python train.py --num_classes=[17, 2] --mlp_ratio=3 --qk_norm=false --widths=[64, 128, 256] --eps=1e-08
Rows from block 10 of a small image classifier, named by matrix and row number. Rows with one number belong to one neuron. Each number is 500 + 50 x the weight over its row's rms, rounded and kept within 0 to 999. All counts start at 0. Numbers have three digits each. After the name is the row's rms in percent of the matrix's.
After each neuron's rows are labels from the 100 images, of 14848, where the neuron reaches its largest size: "strongest on" is what is common among them. Only what is clearly more common there than usual is listed. The data: microscope photos of single blood and bone marrow cells.
# gate: MLP gate (model.blocks.10.mlp.gate.weight, 768x256), inputs 0-255
# fc1: MLP up (model.blocks.10.mlp.fc1.weight, 768x256), inputs 0-255
# fc2: MLP down (model.blocks.10.mlp.fc2.weight, 256x768, transposed), outputs 0-255

gate.370 095:536544566514521484574488434514477550529541542416449459486454524446506448523474571425506609443565496485513524568421499407486493460415555483508505490489505529554496526477509496501421531474518519466515404492404457497503513475413536504459490550569435442385419546430486431558464547336507452386526535458504551459587471524570459489533531521450564542515518484410445519512529515510461502501571561486593521537479590369570586458505503646462460474479544546504556551626541455538542501576534493494557501462540462452534487440422455489545472448476502511466573580528491492454484504492354513446493535456427465468403480475511515523430455547545518498428468485511522420463504539378475536534362585507463498476402469481508501506561511472551539445561556579498534517534447503535492540459509534
fc1.370 093:452522472473494548530448412427487552431625514536561567439473480461520490467623510439453561518565528581545532653427553544445499423493542521449488427535466386466482508438491554496486458468521507547557464435508433492415548538488445538509493522450508498547458504472496561437556478477457533539481469498433497509540628493492506545456558513486445510463573466610419432490492531449529472567509535405490513573476576483539547488420497549454511526562525542424509533461495586475498544387547508574433512373461460535471550457503483586532442494472454481563391496564424488531480505466541456458568516523552472512472459524522553427417490440486524521432516533510541449475519429399452450494499535485502457476462497493577429443502541554516412549504540459561490532467434494530472529299415501
fc2.370 096:455486532463553529476536530543450442513529434492516498475561523542424490488508605461477474489419542524417505486572494504425428519447539529527478517446521598593537473530367574508557492516516512568356556520476520502501462451405485503541600470480546501504504478448636433424514432536511583436519434568489452538404441472451459508509422485528395482532462578456474517449520501477548504464466484542457502473543436563528504517513414535515481603524561563495563417461434473469439505484444491556544564613531456435508470477594596543593562501515562486446561454438572542429510496541484536443451420432471475476504546569491388502465534497533488569544552467503555538539436527541475539549431536481490529576500473519444461395475481572591518462420538523510432555573545501474468448501540609
strongest on: cell type: segmented neutrophil

gate.192 091:441505500442493508463430511490520571456530394471496446515480544503522462539555483535606491526587503518510479454538522536508423503444521468502505517487510540435475431498476535590478525478486422395481495505522534515510495549583510568571611566428475618507441414478517497560500498485500512566483510564594492455473466539428512526499502511469541533494435501394501423458505545506500513437431451502475532533530478504631549422549506581484622508408478529565472449502441636532469489547495519405514570565505419495547535462583519453563531629601427519473568427614612496499537509491544550604545498509477611481473515472436457506488520413387387489545484576511501453476439472540519485541471432519559430452530519535481490554468454465523548466605503508479571542534386495481513444525494472
fc1.192 090:569537443533472397544494525474521542569513346522501558415528513506473503475462504477489531531555454448577508461464439474503472468469504504398525523456435589513553458495460576549533535520508356461379458472499521548515513518483431498485550518511597532602460434468474522478550420544511537528479438518511468489554518499546441494479487433615444427573499496610497476472503466496521545484563457530437509476488471614499478425420550516391507589446469507541461534556510447620424494565514399400495524540453569584456375503511500443492536520535563601455478482530614556448509451440483557512495588532460526512502478432549500498623525388549435576558513445451501569459522497537538487551510475510525555473498554432500560499489474424535490524447515480423485439438492597473495504476453499
fc2.192 084:474516402534593536568548513450469558483506456532478511559552540490412428526498459505551510539434407506483461567473495503442414579496583558574492362506548575569382499453437540360534432498500454499446510441540490523522523510507564532590497547460445505419460574475509449418470470593542530447582491468461440472503502528412516490513423579539560560482556613471503479563505592476556373505499529568399527486462507459474534502582494450513418526582515537509553503466513584494522483471478456441465479509599491482498446516557462567498570512424499462522446530521602446428502503598556471430523495460464412423476565553513448477448443523465475458495592430547472493462465467563536542510485499514530479535530511519546477496497529460519489546465524519650465474471529485538499412478594583
strongest on: cell type: promyelocyte

gate.571 101:405467632473468527530457489503466476487394423592560524478527500593547417461409415584481444511480498564492402516531484494422544509487553569562460553373473535456454472553483546399520490529520485526526457466421598456561535481489410548497568403531459476540454542542574504459567471488456580524443481436498542462523449526503405472577526498515463487490486479471440446509473475486537496457404429516555499562506434529472496529412423508595451456403551517360542419543555536550489498409551462616504416536478507446527531447522528510571561517471482496433483497476520495492557425424455563484499527462491463487511454519505466550505548507552489531458453492538564476576440494481518482483522514492439620517522463523481510433486529504525467413427434593578483439554430479538452589466566582
fc1.571 100:467447424446410478479493541496467580442557437450450528468401548474387491566504540398510434496467512517530431520644470519586473567535499469582483530493483511475528515448568487449464572633547538545444449522569520483444570498484514473546511519622517482515413570361514546519549543433422499547475431487494525491522483499418582537406505501459510466490420467509494391486529441437539487601479517438535494469555477495482535475489520523573535512558461507533547472442537468499439567417497565461489536445533544490532488478549547512510525495527547518539596490535494506582537506530355511434505448527420461500529371639537492453504468532541480502491441539464498545486480523488418484467374547529491542474632544423588468518509556474480493383509517583475509491540504537510459563505524471
fc2.571 098:581566488555561540582550494462531510521377480554497521519508476532581451466474504563420419515498443533522554492488584495426536472579544454425499469574539435485490595608463572564484400485490456475544447510393512577482507454542530564463543528413574573468553510563483465466487511520498457443466617473534537518580530449590492509515507467490578532486478467479602537574561494556511514451462486460473502593411553460388564437512581456495473481509459456457490584534440488474552491583516502427471364492489415570544521538499493446443518573446528463449507384461480477483527488558549517456504580521498582565530522486503464512511380461512451516483499449463482444424517438362508455524517492458448530459463419527489565565491485400478453425562433478515530511512582449481533539556498447
strongest on: cell type: promyelocyte

gate.53 093:497497443476481466523485555534587451456500495465465561523509573437489569541553526513565487532461471522471516490474485517493431525459555518484476535522555425492526550514545537545501590446510464420426549598509406478463543457569503579568469497519498476513362398544594473480470441564471509483461540470526466514533486583547407465481461401522536488464528475456483522532512575653444578479414497491476447509485424444627542422480496523460535502489582483546457583463453484530413495482413459398539439494580419544435588504442420525483578479496495485461512552512532571498578521486511656396531513512480579554454459509438420486432492452512485500541580536482533443456458508540665524510504472490492477509485513520538439401450476535520502580548529459486584559474489547472516397538533571
fc1.53 097:478495489482503585604456434487544526518452414527490539508527396436489530453546513439559528536433525652412515488564500394398453535585408441556466546584550503458524476569533548635539499503479527503517415502530602453541491552475527573480513508470492468394572479506407509492537518484448468463569467449437517501478530473486427531493486540451529473523471552422542513509507546434500450446487478479522527463582574553498526437469505426482461495398482467381587500660550486500403555501615405467430505487546403448589547501512461495511553474451510501461444544514526511522517519566456589557510490458469562591510528552464604534549462449451543559515536475460478547547487489441531489513479525527435468473457424567603526566513541405469523510514425522415506482501510493478531521515504531
fc2.53 085:425448441557517615583498508527514543535440487497642435559437478462554497469460501503469488536500484499431481504465522567497446397413473558531473509485587501603461577457378475598491489501570488515456506562529483438411433517510524493507529473530532485539436469548559644429507468450545501494528529456461532530417589504500495434529514449500484517558521523497485468429477489503474537571556510428535546515551555467525441581527526416481473476546471539441607427440387543431567504494480528489486502446509442429523527559448534486470494527465441383593538492511471593539482574459481591537518501482421489395412593498465620501432427521470479428550508549533556535500530510496452472434522531560405457541482507560478512566529470488517445556504457518620592442571489532410470495501530522
strongest on: smear: peripheral blood

gate.755 110:610477405427444563448478523432519450476519544496443510447469448510471508509497488463459475446569476497520501548540409511446504406466399503434514528567441569479530476466533548520532513422625466508555449494523431421544431466569517483495458501520485479437395500501540564544437506416576491499456509507459491580452500451502469494392585391450532489388513522533473595570454544531445478583564531466588482498438487417509423433427514507495496503417501476563556612523559510559538500455490522481464438391542531508430505473466481513462503511542484466511494513513499514587484484599511484489478583583497539626495466464445622465455492552556521557475427520547520560588528490477499434499475486526531509449384512466476525573467509566570477591630438531505569490497518604524508512548562561
fc1.755 104:538547547467486514437456425602502524466562535480465438469417465495454465583547466538505555635511476513565516472487453459559509531478521476433597419531513516502562512532491501601445597484454484458545437429527438429508576564591445506555475568546463495439497545535473565451413566507481499495485563437535538497550431562452624422419526506511558537459493475476464557455542439520523537561554555441534492475522520529456486520490478421594574455506526448539528537467441488502576426532524519503489526480467466466427499469474580414410454460564410505523505477597459464534510523466464482486536496429486427550503452555518436411560405444481521491443483554409477463565526446460487420459492503545460490521456514613413531395503424550491546551494556518623567520558561486435580494599513584
fc2.755 106:427517444472578548598594642565485506540440514486502507504516423495475401455394530495446517492513463507471436518431499469476409457556511526556544414499515501440523490463443551444547446471550547525522562536505538556517485379467558446544505534470436439493504493406530460431577465556555522450612499490503438516482618469440559538544503515449456555475548554503562421488481543464502466479531512456466521464509473487515509546513386507462466613532539566454455567471508507452438484551456447567523419550499506579565489486489467471542530484448478479493471482423607499455425459490588466448492514588563466529541611457534488588450465588535462474481495452559536498578464467486609571479538460629477424484465451464503538549511559540567442517443549562559516467399457406566451475443536525
strongest on: smear: peripheral blood; cell type: eosinophil

gate.32 097:455524494496487453514493496437581477571608509570525469556521484554481488572506495432538544539513566443465463558492537584490502546548448467470501492583405391482574459569460505597412481525491511496461494513509417494496514569459537572511467510542526446532521483502513575496595504469458489513558549612561509497531555506476394491386489443518389486536465521491505434515546534565484554500452425531463470558527455449411522555505579413492490437405349526450479441538465530639585440393548528506417570472538513449516411488499511464457533447527473535465511548502523551488574568465504499516406513530439590491393499417578583435557466579470422521501531519554526472520453533502523532430503491614544512486527446560525410531441448468541590542510454563548533508524427488556512497487506470
fc1.32 095:554547491511475529554393486454525518427571485459548502430486513478401500564420583586587535504447520486520527378457513504495539497445500524489528491459534513520425535517403416474417485510520543522576469517605493434456501499468509494531503458562475467552479364414394535515498674558532445489393568492455508519533435450467483401504500538394498531531492472478430513538534488542449454524569559492543564509497581435464499444470495494556585557499535459492458489552459526593517528506457500507523556547478474410457598532495493495477517617525472433519476437476433497494543568450563495566494579512436565597465504511513531370590415582445453486585490508457482504506431451475583482475534544556517494526532515585482409525460427544535583514458480498588522471527560524479520430480493554
fc2.32 096:449530424496465535547556491459499451515418442501477424491470432426468504533624466463462494491512504437483452506534540456527441531573525428561591456540438507545575501513471525547513538424497455447456499529460502410549431478468405548468490484441473391491392631483522468511501454412463482531509541500447450559449550504484495567388535555636400589503503509565576480519445544478509521455471470451447608419493403539507496539495553510470497581520521586473488556445548555468475546473525506491462460493464557513597572577534450494581543463507501589450459546500577588539579536549514448443494572610551465480497552433478591481510475479471565457489499474421543513554504589564540521466516456591510481521437446477542436402459536433525493473594501518389466486483551487543484466476566481
strongest on: smear: peripheral blood

gate.111 100:437556409494540508505505443458582515465502509436437470480403573522455450498458555491508539491529454464522449525532462608408444510498701472499520534561477506488594519641483487503403533519483484370489509498501494482497504514450446528441442483502511449456507502426483425568563612488440580421404384450444529493455489621495428499481443420452489497581592426508454574471511487568481464553534438458620570442518450461550449504474476439555567463541487422446548518537540562474538533457427495518527525410498506495560505572451523548513439525506517520437520499491462450487510561464412520493477576390502499520516422516446486443470403492485469520440472501460576530461475555450496437514435467480463541510560483589555543499548515552564548505455481509438433508467510519422525519483464434
fc1.111 090:589486481482542550560527504531625553570428444479461477558510446505529465449542484458426455497455574395484529525491525395563532502509514531490554435562643522516614447510450518475528440499500525542468539554431439621373448490558469520494527468452468541541466485551470426507504472472530566470500453521592497506551497596588541529518466496579476423569575558541482410499518483542484500489549410480436477446504543494485549541530440571562463460472486487481482502530544452590426533520504581482504468500546427505508543551452473512519473436609510512482547483588508406554488554482531555516421553487475590510557573443499476534617508453465394534556549509452521438578533415505477467514524449394494572511539490467511471516571412502467551501486497539340448561489516497482548516538384463
fc2.111 089:467444495497444453515529437540501433469492399573431534440393498510505407527458467528533534499539414541478487544515527481475497427506497566437522555592459441416558548549489447500525537605542496530564404566498478478485443413489460460615523452498543490457454541435558466467561485575484431486417495577534412510434509467510431515474581552521547467551566557648502465531467495478418629488443502483525595532470490543529483498465582531556396438522489555548529509401424547518505502539555454510498456549477467547612505499559462508508505515399493581473536409490490541531505511508450567533561542555546497435452451430451460514424488480554487576530520477581581554446464529392472435482538433548502564450537488414482512546469561494510515429575463522552535502534540480540395593464529483
strongest on: cell type: erythroblast

gate.307 094:492526569518535556468533503427473533491482443487468382541524456515506553445538473539525532500542500478518420509472461421522500555553597531568487607537440451496491529483556478497400474584556460489616413504527453438432374570466524432565489534575558492439492413539481491539527522473502437494399524432519439477573528469448466372518474510451546413559499455503543473538510484572419478537514499473584523522529553514487441472472459458463513494422550549585513525503561553477619602371493438504545527519503526512494535475472523410430474428536533481502490418518405553472567552510486512554506538512444517504384421539462518572522511493420449486498533605515556554399464486579567461451528478475533473484501516509510466587497480418431475516533487583451616555554480532463399430497587482
fc1.307 095:535512559492436438448566503364479480441516532532563404528554472510525513510491598520547593482606520532538572453549492545506533459415463449455486501448567440518581459442447481590493453529520473490469621517528479514425586517535457565543477545528476460538527543501518516544476552553534497565507522410411479510456481596447516508516467553545512476510388519502541559473524544471507492493544469503537538401501578435564464405457529479543480547554464491472360536506508483586430477442525530444512405489544448447520529544575519473494471632513482547638449527525513536548528494469565563576480420488449485413418615506572545512537445561522425507543537540568540438510516542584516546502551539443417447522458513624432477550437493441526475524460533517499516514466570556489515439449578462
fc2.307 088:493534536484371473505479492513416397450579416490468506538497520500501523487424501432463491467519498437428534556549463382467448504462499487504532507524510543605545424462491477491528489376455608448472472461471435497574427501455545447544475523547455408490390610437474488551495531466508533502525438563524445496412556458455465574508571490535527454511510422538485483512506511498420472558448511536459482443464543511571500475517490569362525500566548538529567495520560504553566454477505497530534620570488561552547550654573430600594459471507612541543468475568474560496464572523402510487566542500546507631499460459459480483422455510520569484522488509539549573429399586573472466539472467517506525517416508498458461439464524496494471532515461576477457530522466540538443466483583535
strongest on: smear: peripheral blood

gate.379 103:520475474569498560529527451492579458483452434540392515532489527591555543508455482469468480419471488420514503561499495472541480485426549515433534429567522446445558553472555440498512569514531475583558557561445540496491464523512559432512493502445480462486481512420455390592469545446457459455436458534466499518521515423539522479441540480496535474566514450529531514539528480586503517564527480548465489509496464492450472564551472429417462469513424488544451536542473423538577437534489437439647537494484492568465483487528425507535466517457414504594571595524485518544541527466497468470512418364425444541569503495499515415531531672536428544598400497477525526535505440542451481484513558398527496444488603502465505502553517558541467611503457501380537657541428481444512536501496438
fc1.379 102:491431488477458624523530537492564518481465486527446520483568507552561551468612521549547493464469433595538438472483539518449554572543450547468570499461439524395555470531508487467442514583423471504469457530509572527396536479493470540567580424549415568445502486570522471524399512545527591486483468491528613512523361506525459519501513535475463475495534418417475475488533421515564548496443538513456588512479392546540517591505528485557493433499497486462420482548495470518441442463534497420582477481543516561470549537484564470476516463475518439556522498486460511569515430488410470399511514595476520591403388621545583465550500481471494564460375551481485490447521516547439552551502486459548602438525522526549390530479484486493490566519464520427559578565540534564575488517484530
fc2.379 098:449463503472471465515498477519558405534430491500435522447505469506480485521405591460450504495487469522566543506420450511595489439439436544480561505434572502528521493506518513456474543427528471495457530430482448494551497596494475439507544438400428433494529532520501462516494486516520432444433463546463475544524490498501583477516528489608480490565498485561399468509543531587485486576637497495446453459501560350552384440557581579518501525533402426536457465545571502471463571486547508524369447489503532535518415501474476528509448507514518455525450512545491506555597591523470392519431415457481358429498543470542523568494482426441546492570538527567498587589452469568540473555533482507519526570420532581473539474584585568518510496478579544555522429567499484458473571493532551
strongest on: cell type: segmented neutrophil

gate.462 105:397460446395576538493416378404507498458514525468513505507463550466503566549429494468503517461524497493513530538508503570449420533535467510437446467493528543515425559389471430534432526524437502483528485477591511445415493536523429542469509488513529468403395400512535558450555508475588503471441481470395439435456611491486475459489468493424520508565460452545422459475528518590447411474505494487487529562528469537462515492537523561501601481497479552553554486469475530528610557500488504519495533499577488465541566526482422514570487556492487455462452507468522506456599525439524529521414627541432576583485574464379537436587388456545503417511462517450489500456471551404569459486522461531484496513531539582503528627528473486421591511476540558545546469515465497456430528451574557
fc1.462 110:410463435501413501453544425495538582481550593476506568497458451578432482397425541515533465481427532434437497554476528562549513545440458519432533589567475482503439464498495487411450432518554488492472462458556627477554512520551485467473522465562438517564529533496429523543578523500522600478497423542422502537442557432510488482524521434481497583521511458556577514504511505559581438521518546493514429499516481446519446548530486514456460490514479446482510545559587484478508563536477489511513488580561515506549449506478509537522467493507502523590467568459518508580543450467417401491437382434528483551458387604605463605438553556531455559456439579443595524512415504522501505460552616407522524466546618516418576539455529565531487550449461439439474489460488554491496539551548419
fc2.462 112:596572483474547480487549552469551529521513521538537457502557560467413450543565512519565449509452484530472502469555424501472472535587611464469444481511520536584419457511458540494498556478489514563474537457462490440526510438504551488567524493501428542546517440577413537495372477590489464511512560530500556530520354565449491522484414538423558457444609549440509498388543532481529504483427581550450526475528441468469486595539371465395514485516519516488591466511482428530500536552471390422581468550517535509471449556516581475478544475612503478472522463462469479493550501468451510432613525502473582509474443519569531494445486471540510481514499440391505481402480520471552569442451611530499483455543408544538460487519456498489497482497541458532485512508512550452540291545519471
strongest on: cell type: promyelocyte

gate.426 101:469500528498481552448536531429566486457504539541460586460587485530471569530490498459521582494466526435533475529477480502543477447446504426470550516493496581486534542466476394484427513392478327521522634517542500551495586496596497518396520511498445514484414471492475602375506493519508538455433443458533511529511512487447531464420430440579463464477413498508463480543459426485564471490448476540481463608523511475479537476541428482494525453406470473476460625581563504530495505466549510543588409458505481506515571579486464419423583474477460453527540557453531509527524514570556395530488487490477495655475495491415486448520464461425547444565543557543497445487409404442506451467542447436593508596504515500456456545540421467455546580464481525457554430535466507509519463548516462
fc1.426 105:546521439586592490478533506499452455498528535494460491426531438518551573535564456562540534572523463435495461496550405432496571506493483481465564476541538482405548466562530485534499539498533383478506615464472571594490486444514547545531497533629482590459434589513540469429524553502473545462565459482652499521569513560533454469533490501542532475474488516452423490455509500494510492599442460602401521592496527550514485544482487531544477477458504467474516503542519446506490506519512429396549595433598591493560551548504458478589538507500517606539516553486496437494462490454507609478463461464509513506426556465508512393495439485539509461447486516490432539477451497593412569496491490367527509503474608551543387566461449461485413446519565403397516521483494535584475522508555489
fc2.426 110:437428596475434506537556582594475508534519485442489498577587490517540493491455518478462428521504621508360439574464493450546500453454447467595500477461474417465485496442539552494523441458505601579517551527426546502566481523438565579480497539515524555497470481466558363499463453407361609583626474507529464539548591477490615447469491513551499459522549536517505345464476550518511516491465493507448476473600477443512537556490400531432594512547494515530486520437533472470495419498466589536510574535446620507485516535548467536565522477565480475470503502469626571500425413460457528444507470475504452511524504488490397521469573499426473531502483541536548471537506554479442512540461559521478468495404508477471537499494519487470419572482453534533504529491447502534509451508495407
strongest on: cell type: segmented neutrophil

gate.743 092:512454488492421608554527471488573530410472508425516527521528432494423572451426542492597523411425507496516515546403484452503508603500463521466475530469565526541564511546427485539545503510492401485500541479588522421484452519504533484406510498474454533500458560557512457511553576538513494516459484455444576500524530565467515533421478536537436540403465478416498469536444391377544419606454487509425555516510562584431529502609502452478496549528490530466478543510477441464458550537492535452573488418469467517407526575477531453514440455463519582478569562534585531503485486478517464590410416501494570549573503541474536443397523464428486501507490592396427597492535587522452487463513486520491478573536558416482578458442511449554526517402580528454476500524563453443444449454510445
fc1.743 096:527556554501545511470592621556486463571489581526486466530514443603448541507471507418496480475568399525442579492525492364452436496483513472435542485578515544583491565504431483522534572515393529542547520492498473484581434582442501559519467506501422393493513495497503637528415454491555534438529538489502580577489532518576487449406546413476423508475525518512429426529433443553515415471608495577519541457540482445517469440524587502481466555533509546529521451511480523489539559440452488377492482519491531554570489563569468540543460563452532515525552555557471453470557563494529493505454465479386429479505553488522504474468483517438451437576479481476477450487530497600463453518559558502398459561438454640439452475557477518580462433436525510523535508423436536456495505466547495
fc2.743 099:551638467513569434501404398502452492535522532502484444431537568363566430524568470567476541547602511489487419448466539523431475375484494440510500543589504562371491477569511529549528448433520502473491581534488479455486504433474480448444566502377494483453507438549533596469456480523456482483534638394515518452584512509529453511529556566531561517460463521509551528430562558539491580481520581514472563546474440506568496520508422474481518497415499556496506587461473455536483429474476542506527403500525429482531530462502569456363514509519388477470526502490496561419512505533545520507595519572451422533443572431484502433523486513557566487481452431587487514574559502487507508454471488566465510511516502519507547527503388469415477501546453492548515502576503498471473455538565597
strongest on: cell type: segmented neutrophil

gate.580 099:551445446593443380533573399629517387408443438514522472485489540473467518529498511441469493474568494514507407606535518455528492475575493447375522537486474510486518529569461565529495551391566481551481513552485481475512478502430452570440530409472513460513470462588449469566453536486481443594436454485396492540535473531582538511406571529518548438513505496443487510606460404473547497532505474547489496492393442456515430485457482479546487503501478540482552565534500437439469609413532489463456483513479451493505576632540421469485568455447456592528449562514497552551588519540526579485534494523597539446505543481476557564457390469482493513516578478522511561442636515429522506520576443532477510539471558472481491500545447551497454449498476481496492545429513536439509550576504451
fc1.580 097:585428524501533506516525403482517483450511537423463427540499395432482537461488510518540456465555570433500408530448412522559471509369501490511555564544458493365521541508432490529515466483516507443535461527464489435544543535487484589524514581581565549488432480552441438460532485434514577581520473598400441469549475510483496526468494542494532483425499440525559454481425531473499437587556480465442490495467478541573561553523537532464647537556490460533459551416498448596430460470450437504551464521658460491493573499518474444460602466480497481497578551486517530491407481502512442547423443507429491511574442545515484401492422529465484505494385546439511440475495463528565485514481426431555514531528530457629462486469440541523479538462486573404549599493451499550508488549476526
fc2.580 098:506541457462474467575494451493621465545511505543492518418476494579405451489529454459541493605465353496542514519537412522486423463537532581491549491592510522535441540476457508582549571507563477471523460451499517522507446504490489490483588499556507417538449535541543575452502417384674480443492504425510498531494530530426448494500583518562531514488489538561456502498467474500473505426594532545417511515495467429503512513581479540507417444538435562490536489489507499490498543534472452450481440522488462523602477516418526444514435484418561492444518536515534467497517465421597432536497412422466514555447515455524594580468511478452469491582489519527544584507620453489377386444493507543448565508453586536447524463510482483616433521546538444497480446542520529462454501411584584
strongest on: cell type: segmented neutrophil

gate.706 099:515522543536534462516458432514458557441545485491467479459576460458598538465366447467505587475525379527502479493500467484483489463469449509454458506456418479478473595593455546457447531530531529471549480545474514385516508624496393424476454507588516481521504476472431504581553503503478567502387474442503481485554580498506499442464501553476532443604552438551495442562513482522482483571512441565454505471565493432472456451475508477516444541587480478358514460437478559480551611531440508531474536490476493576575422438526534471442448466541581549507549440521483483515538509494516523523458545527405409420531489568453509474486408531595440451552480482465550533488609440501560517501530498538484514480539581398443561584595534504456497516534577516397519446499533521485508660476536555
fc1.706 101:510573599514612411492453558459523447442559448461451560535477463491530543547534526481494435594550413503448421461540449523578496476476509491467458500559640547498430500550430568489510497458466456535449509553509480437511479545453503504521496475587609514562453461522474541470480588570498498357473537525445463470516531494471426458503437443539516546563515524528495397523527548483520532575554517515518579438530552482477490557451415443440425453511469470539520541439531529491574492512460467474565496567550564526436519573562467504472414474509543490561417489526439521447541519473444585524499538557438496441571524563464487513448516466491469417518615468417464450460581517436555551470518471560399622530442453426540588543553442438494534550663486515594539523474510469510447492528545462
fc2.706 108:525544459486528472492511519538561506495486518452530571402540497581485559458468383491510449487532494484622530460406480575488500575530464532441516502506480456452543578463480436502587586486478560499576492440536549471548500474507536439517487481556510499502505496561448579590497521477499475545450535489550564597494489507513467532534487501405503495512489548521531512459462503414522530518476573515555477482649427561524422473446475494412486484452519455537448470464470399483415460529437463459542451481533519512508446527378526464509470528489511506485577482370372454538481453520535413564517479467569522496452542435519538533551476548551521595543320598437581485612576379476499518440499480558406520440479530506473534562513452522553518522528500418397532414599517513497470491546398509
strongest on: cell type: segmented neutrophil

gate.412 105:494418567453464411561519373375515462479457494468422488511391526520489479477445491404452444514490471497516467527534421522564536471550453562481519523425441488464516577425475408483414522468556508484601487540453596445528449503471515565474569535526574532565548469507399472540522567506466506547458592529460489565523505468542510498447648470515614451498532447481466390600465499585521476496565519417516490495530585508517467494527546552469552497557560498440548524451581464592492566464489621465576466597569458503464562461446537457504516517410474492486507531432505497548524507478477489485517497466473487502497463518533560463424493524508518472410469521368547552392513478435483441455508551481488524448515590433592554573495473442529558521586516475394524484511529519538427446530517543
fc1.412 109:526522603494489567591594579557398542576542434536571501541586492446466484571526533510482512430489501515513459489482477438535556553439442439487386483430442508571520466503514532431454430562533498468439524484552516439522481532472551506530497488552487532492467530436555496547574433486577522463563431572489465450487534599536433526383561495483488481572475600523469494490516538515389439430601392557549427512550491552594496492540483584499435442356444533470505431506543482525482466459497528486525477581598559479464482483499503516571457473464558530454543534492510392362527479491484517515528511425491477463497515463538535545562474555520525395500547584484501504543415581435538490512494592539526502462530497486609455486528497532441583486529465611580497494452522475495571528386489495
fc2.412 110:544486457564641554484359528452435480461444493524566463628543477485596497459513501559523519459490440543490442514557539503516526509475532506539437473578512503497599519563435561559488496483461444434453545558455530512459619489586433455446500518440483557555560496568406581433483488537484497505527534436482620515578453485570495461514459429443512548502534398445558591500514491514519489516438444451476558565459529592392496580489487385473516535568419469437513507466421518462566515475568516373551416454537432455457519562524521455440577574507505436527420459454486463530465479481522553483510504550472489480580518472505507380562541492466583493480551447437449486397514503517471529507512459520524501517566469536535533512569440409424523471485499462483446528561570465451512479585482455
strongest on: cell type: segmented neutrophil

gate.86 101:574504504483535554479480433562604490564491526495520466425475548505508540507545463470487598502554555528423529447483584510613546506526527537477505537565482440533478526470471513467478471423586578495541522388484603541530525409529491478504550458527464462336463423515597490463417570479587543457515459527443591465554494497551544486466542504577540402465534481384422543529505555502450501417457534551522449542434443525493476524480473505478529496458446467571584449580487525543464451544522475506535505420429445530483496469430433503530490439441495476524451471477554444440543479544467507522469438481580417474440522488476546604441484403431544467491419566524494584554531598395497540568574461537566502520423529589505525550565570516509447572561505424551422454518445477483528490439553441
fc1.86 104:479626467437557458443440471427538554509468502554508439456564526457443528557564533489504541557524492451481521404436481453460516495460533480438480442471427598515472430489492469554445511484521528428424543521492568460537548468477519455444534482427608450492498480483437585392519478582495496480488492434593520363415426468452516542447434492606466544535422594519492597402507529481530486565483556540515471542536532465437560493511457466521497477474478521537518380468470599457467532487567577466517553444567485542537504492504460544484540567597519583524522461535613434459447529486499467532524606423498582541475540563511511418502519556516614521487555526518407468577523484534482534526473432497475402393490553494459549417571523477453460585457476531545534443448454429492545546515544521
fc2.86 112:486437557423508504506472549415517394485481449440535531455556442543508479415467445481557577418485518618504513483436493519463454454484423621517413553393495480490558514480522574570484557616493499494529445506534492463453500387521441488458658520470474498548499499543541512549485538452482482467452562606489486536490511548558450552457488563428478510503485485553491437543466442440502459422498542555456498542490477448596485505537548605489431539490418515483439487533462455455437617497475475508508516455470521496591501461461569498580533537485491410465514553455496623520439456527545412540483382492543480429598440517481550568480485492493465603512464568562552444450520384580549521476529537550495513482390515455428468562515519535568506486536484507548546496550523471490479556424464606
strongest on: cell type: erythroblast

gate.274 105:604495539470521476515452532536483452542440447465457511536520526469550440463570465588362567492524472497524521426496417426524587500532513604566395505497561435528445508547448625543506492543514517479507404541496540544508535561540484492573501553465501541439492475532637615525458516554549433457481585539498503428512474462521387485472482460431590449516541456491546603510569594522549548425473588451583529531418425556447586488515543438553497491458475487382491504540435595522526538479584449489470517519472484558505498523506440539412486487443498517424460507501367448448464502478556512507586514418400532486512477493415505513520487419498512511471491527544483474507606573465513554510538540542467597498500548550490425541479463507526523483533550428452511530459569485479479581441436555
fc1.274 111:476500377570538466528487496535317549476556436555562560523504515526550446435460520458464617489543496507524566424451578491457497560547566525444447570516459483582482484452513545486554491532442529488414453465474596538482491461468481426525482466574554470506655453485541456483453438528449551496450453478460499444472445466568471372544519499520503541574489474582538612467477496533503561500555539495493527539497519462561505570549414505487494496554554425591517348439518608455558569481445478548472591553431490536501441478527507552380552530501516475452489398467447433469487494455535464468504490561524533465563492443475413536509517528548521403472530474479492492536435434468425541529441488550452522532487484457550499457493607511576470508522502571503448496432510444595412503482490542
fc2.274 121:434501513491539482520549507533463472514548495496495480433536439429441456537510487462504514497506455498508464529485474513546458473526436610448572553463525500527527457457494426433495489523526522501523408463514482525525475419405585386531498515532444387427465495426449447505540492539510456471538464525451446476546445474537462600536602520457599504454548574569500458471540553505451579537570479511442490463504489408542446494539489516416405472522584587506526515557577482565503390517381489525475480487501509556559394492540487558530409475456603511561549514503443534423415522556484484464530535503543470422501572446518475587467430546519498462429463556623547571518565509525548475381523536617497513474476559423557497570488613582452536536539500568524601419491475483528519521365510530
strongest on: cell type: erythroblast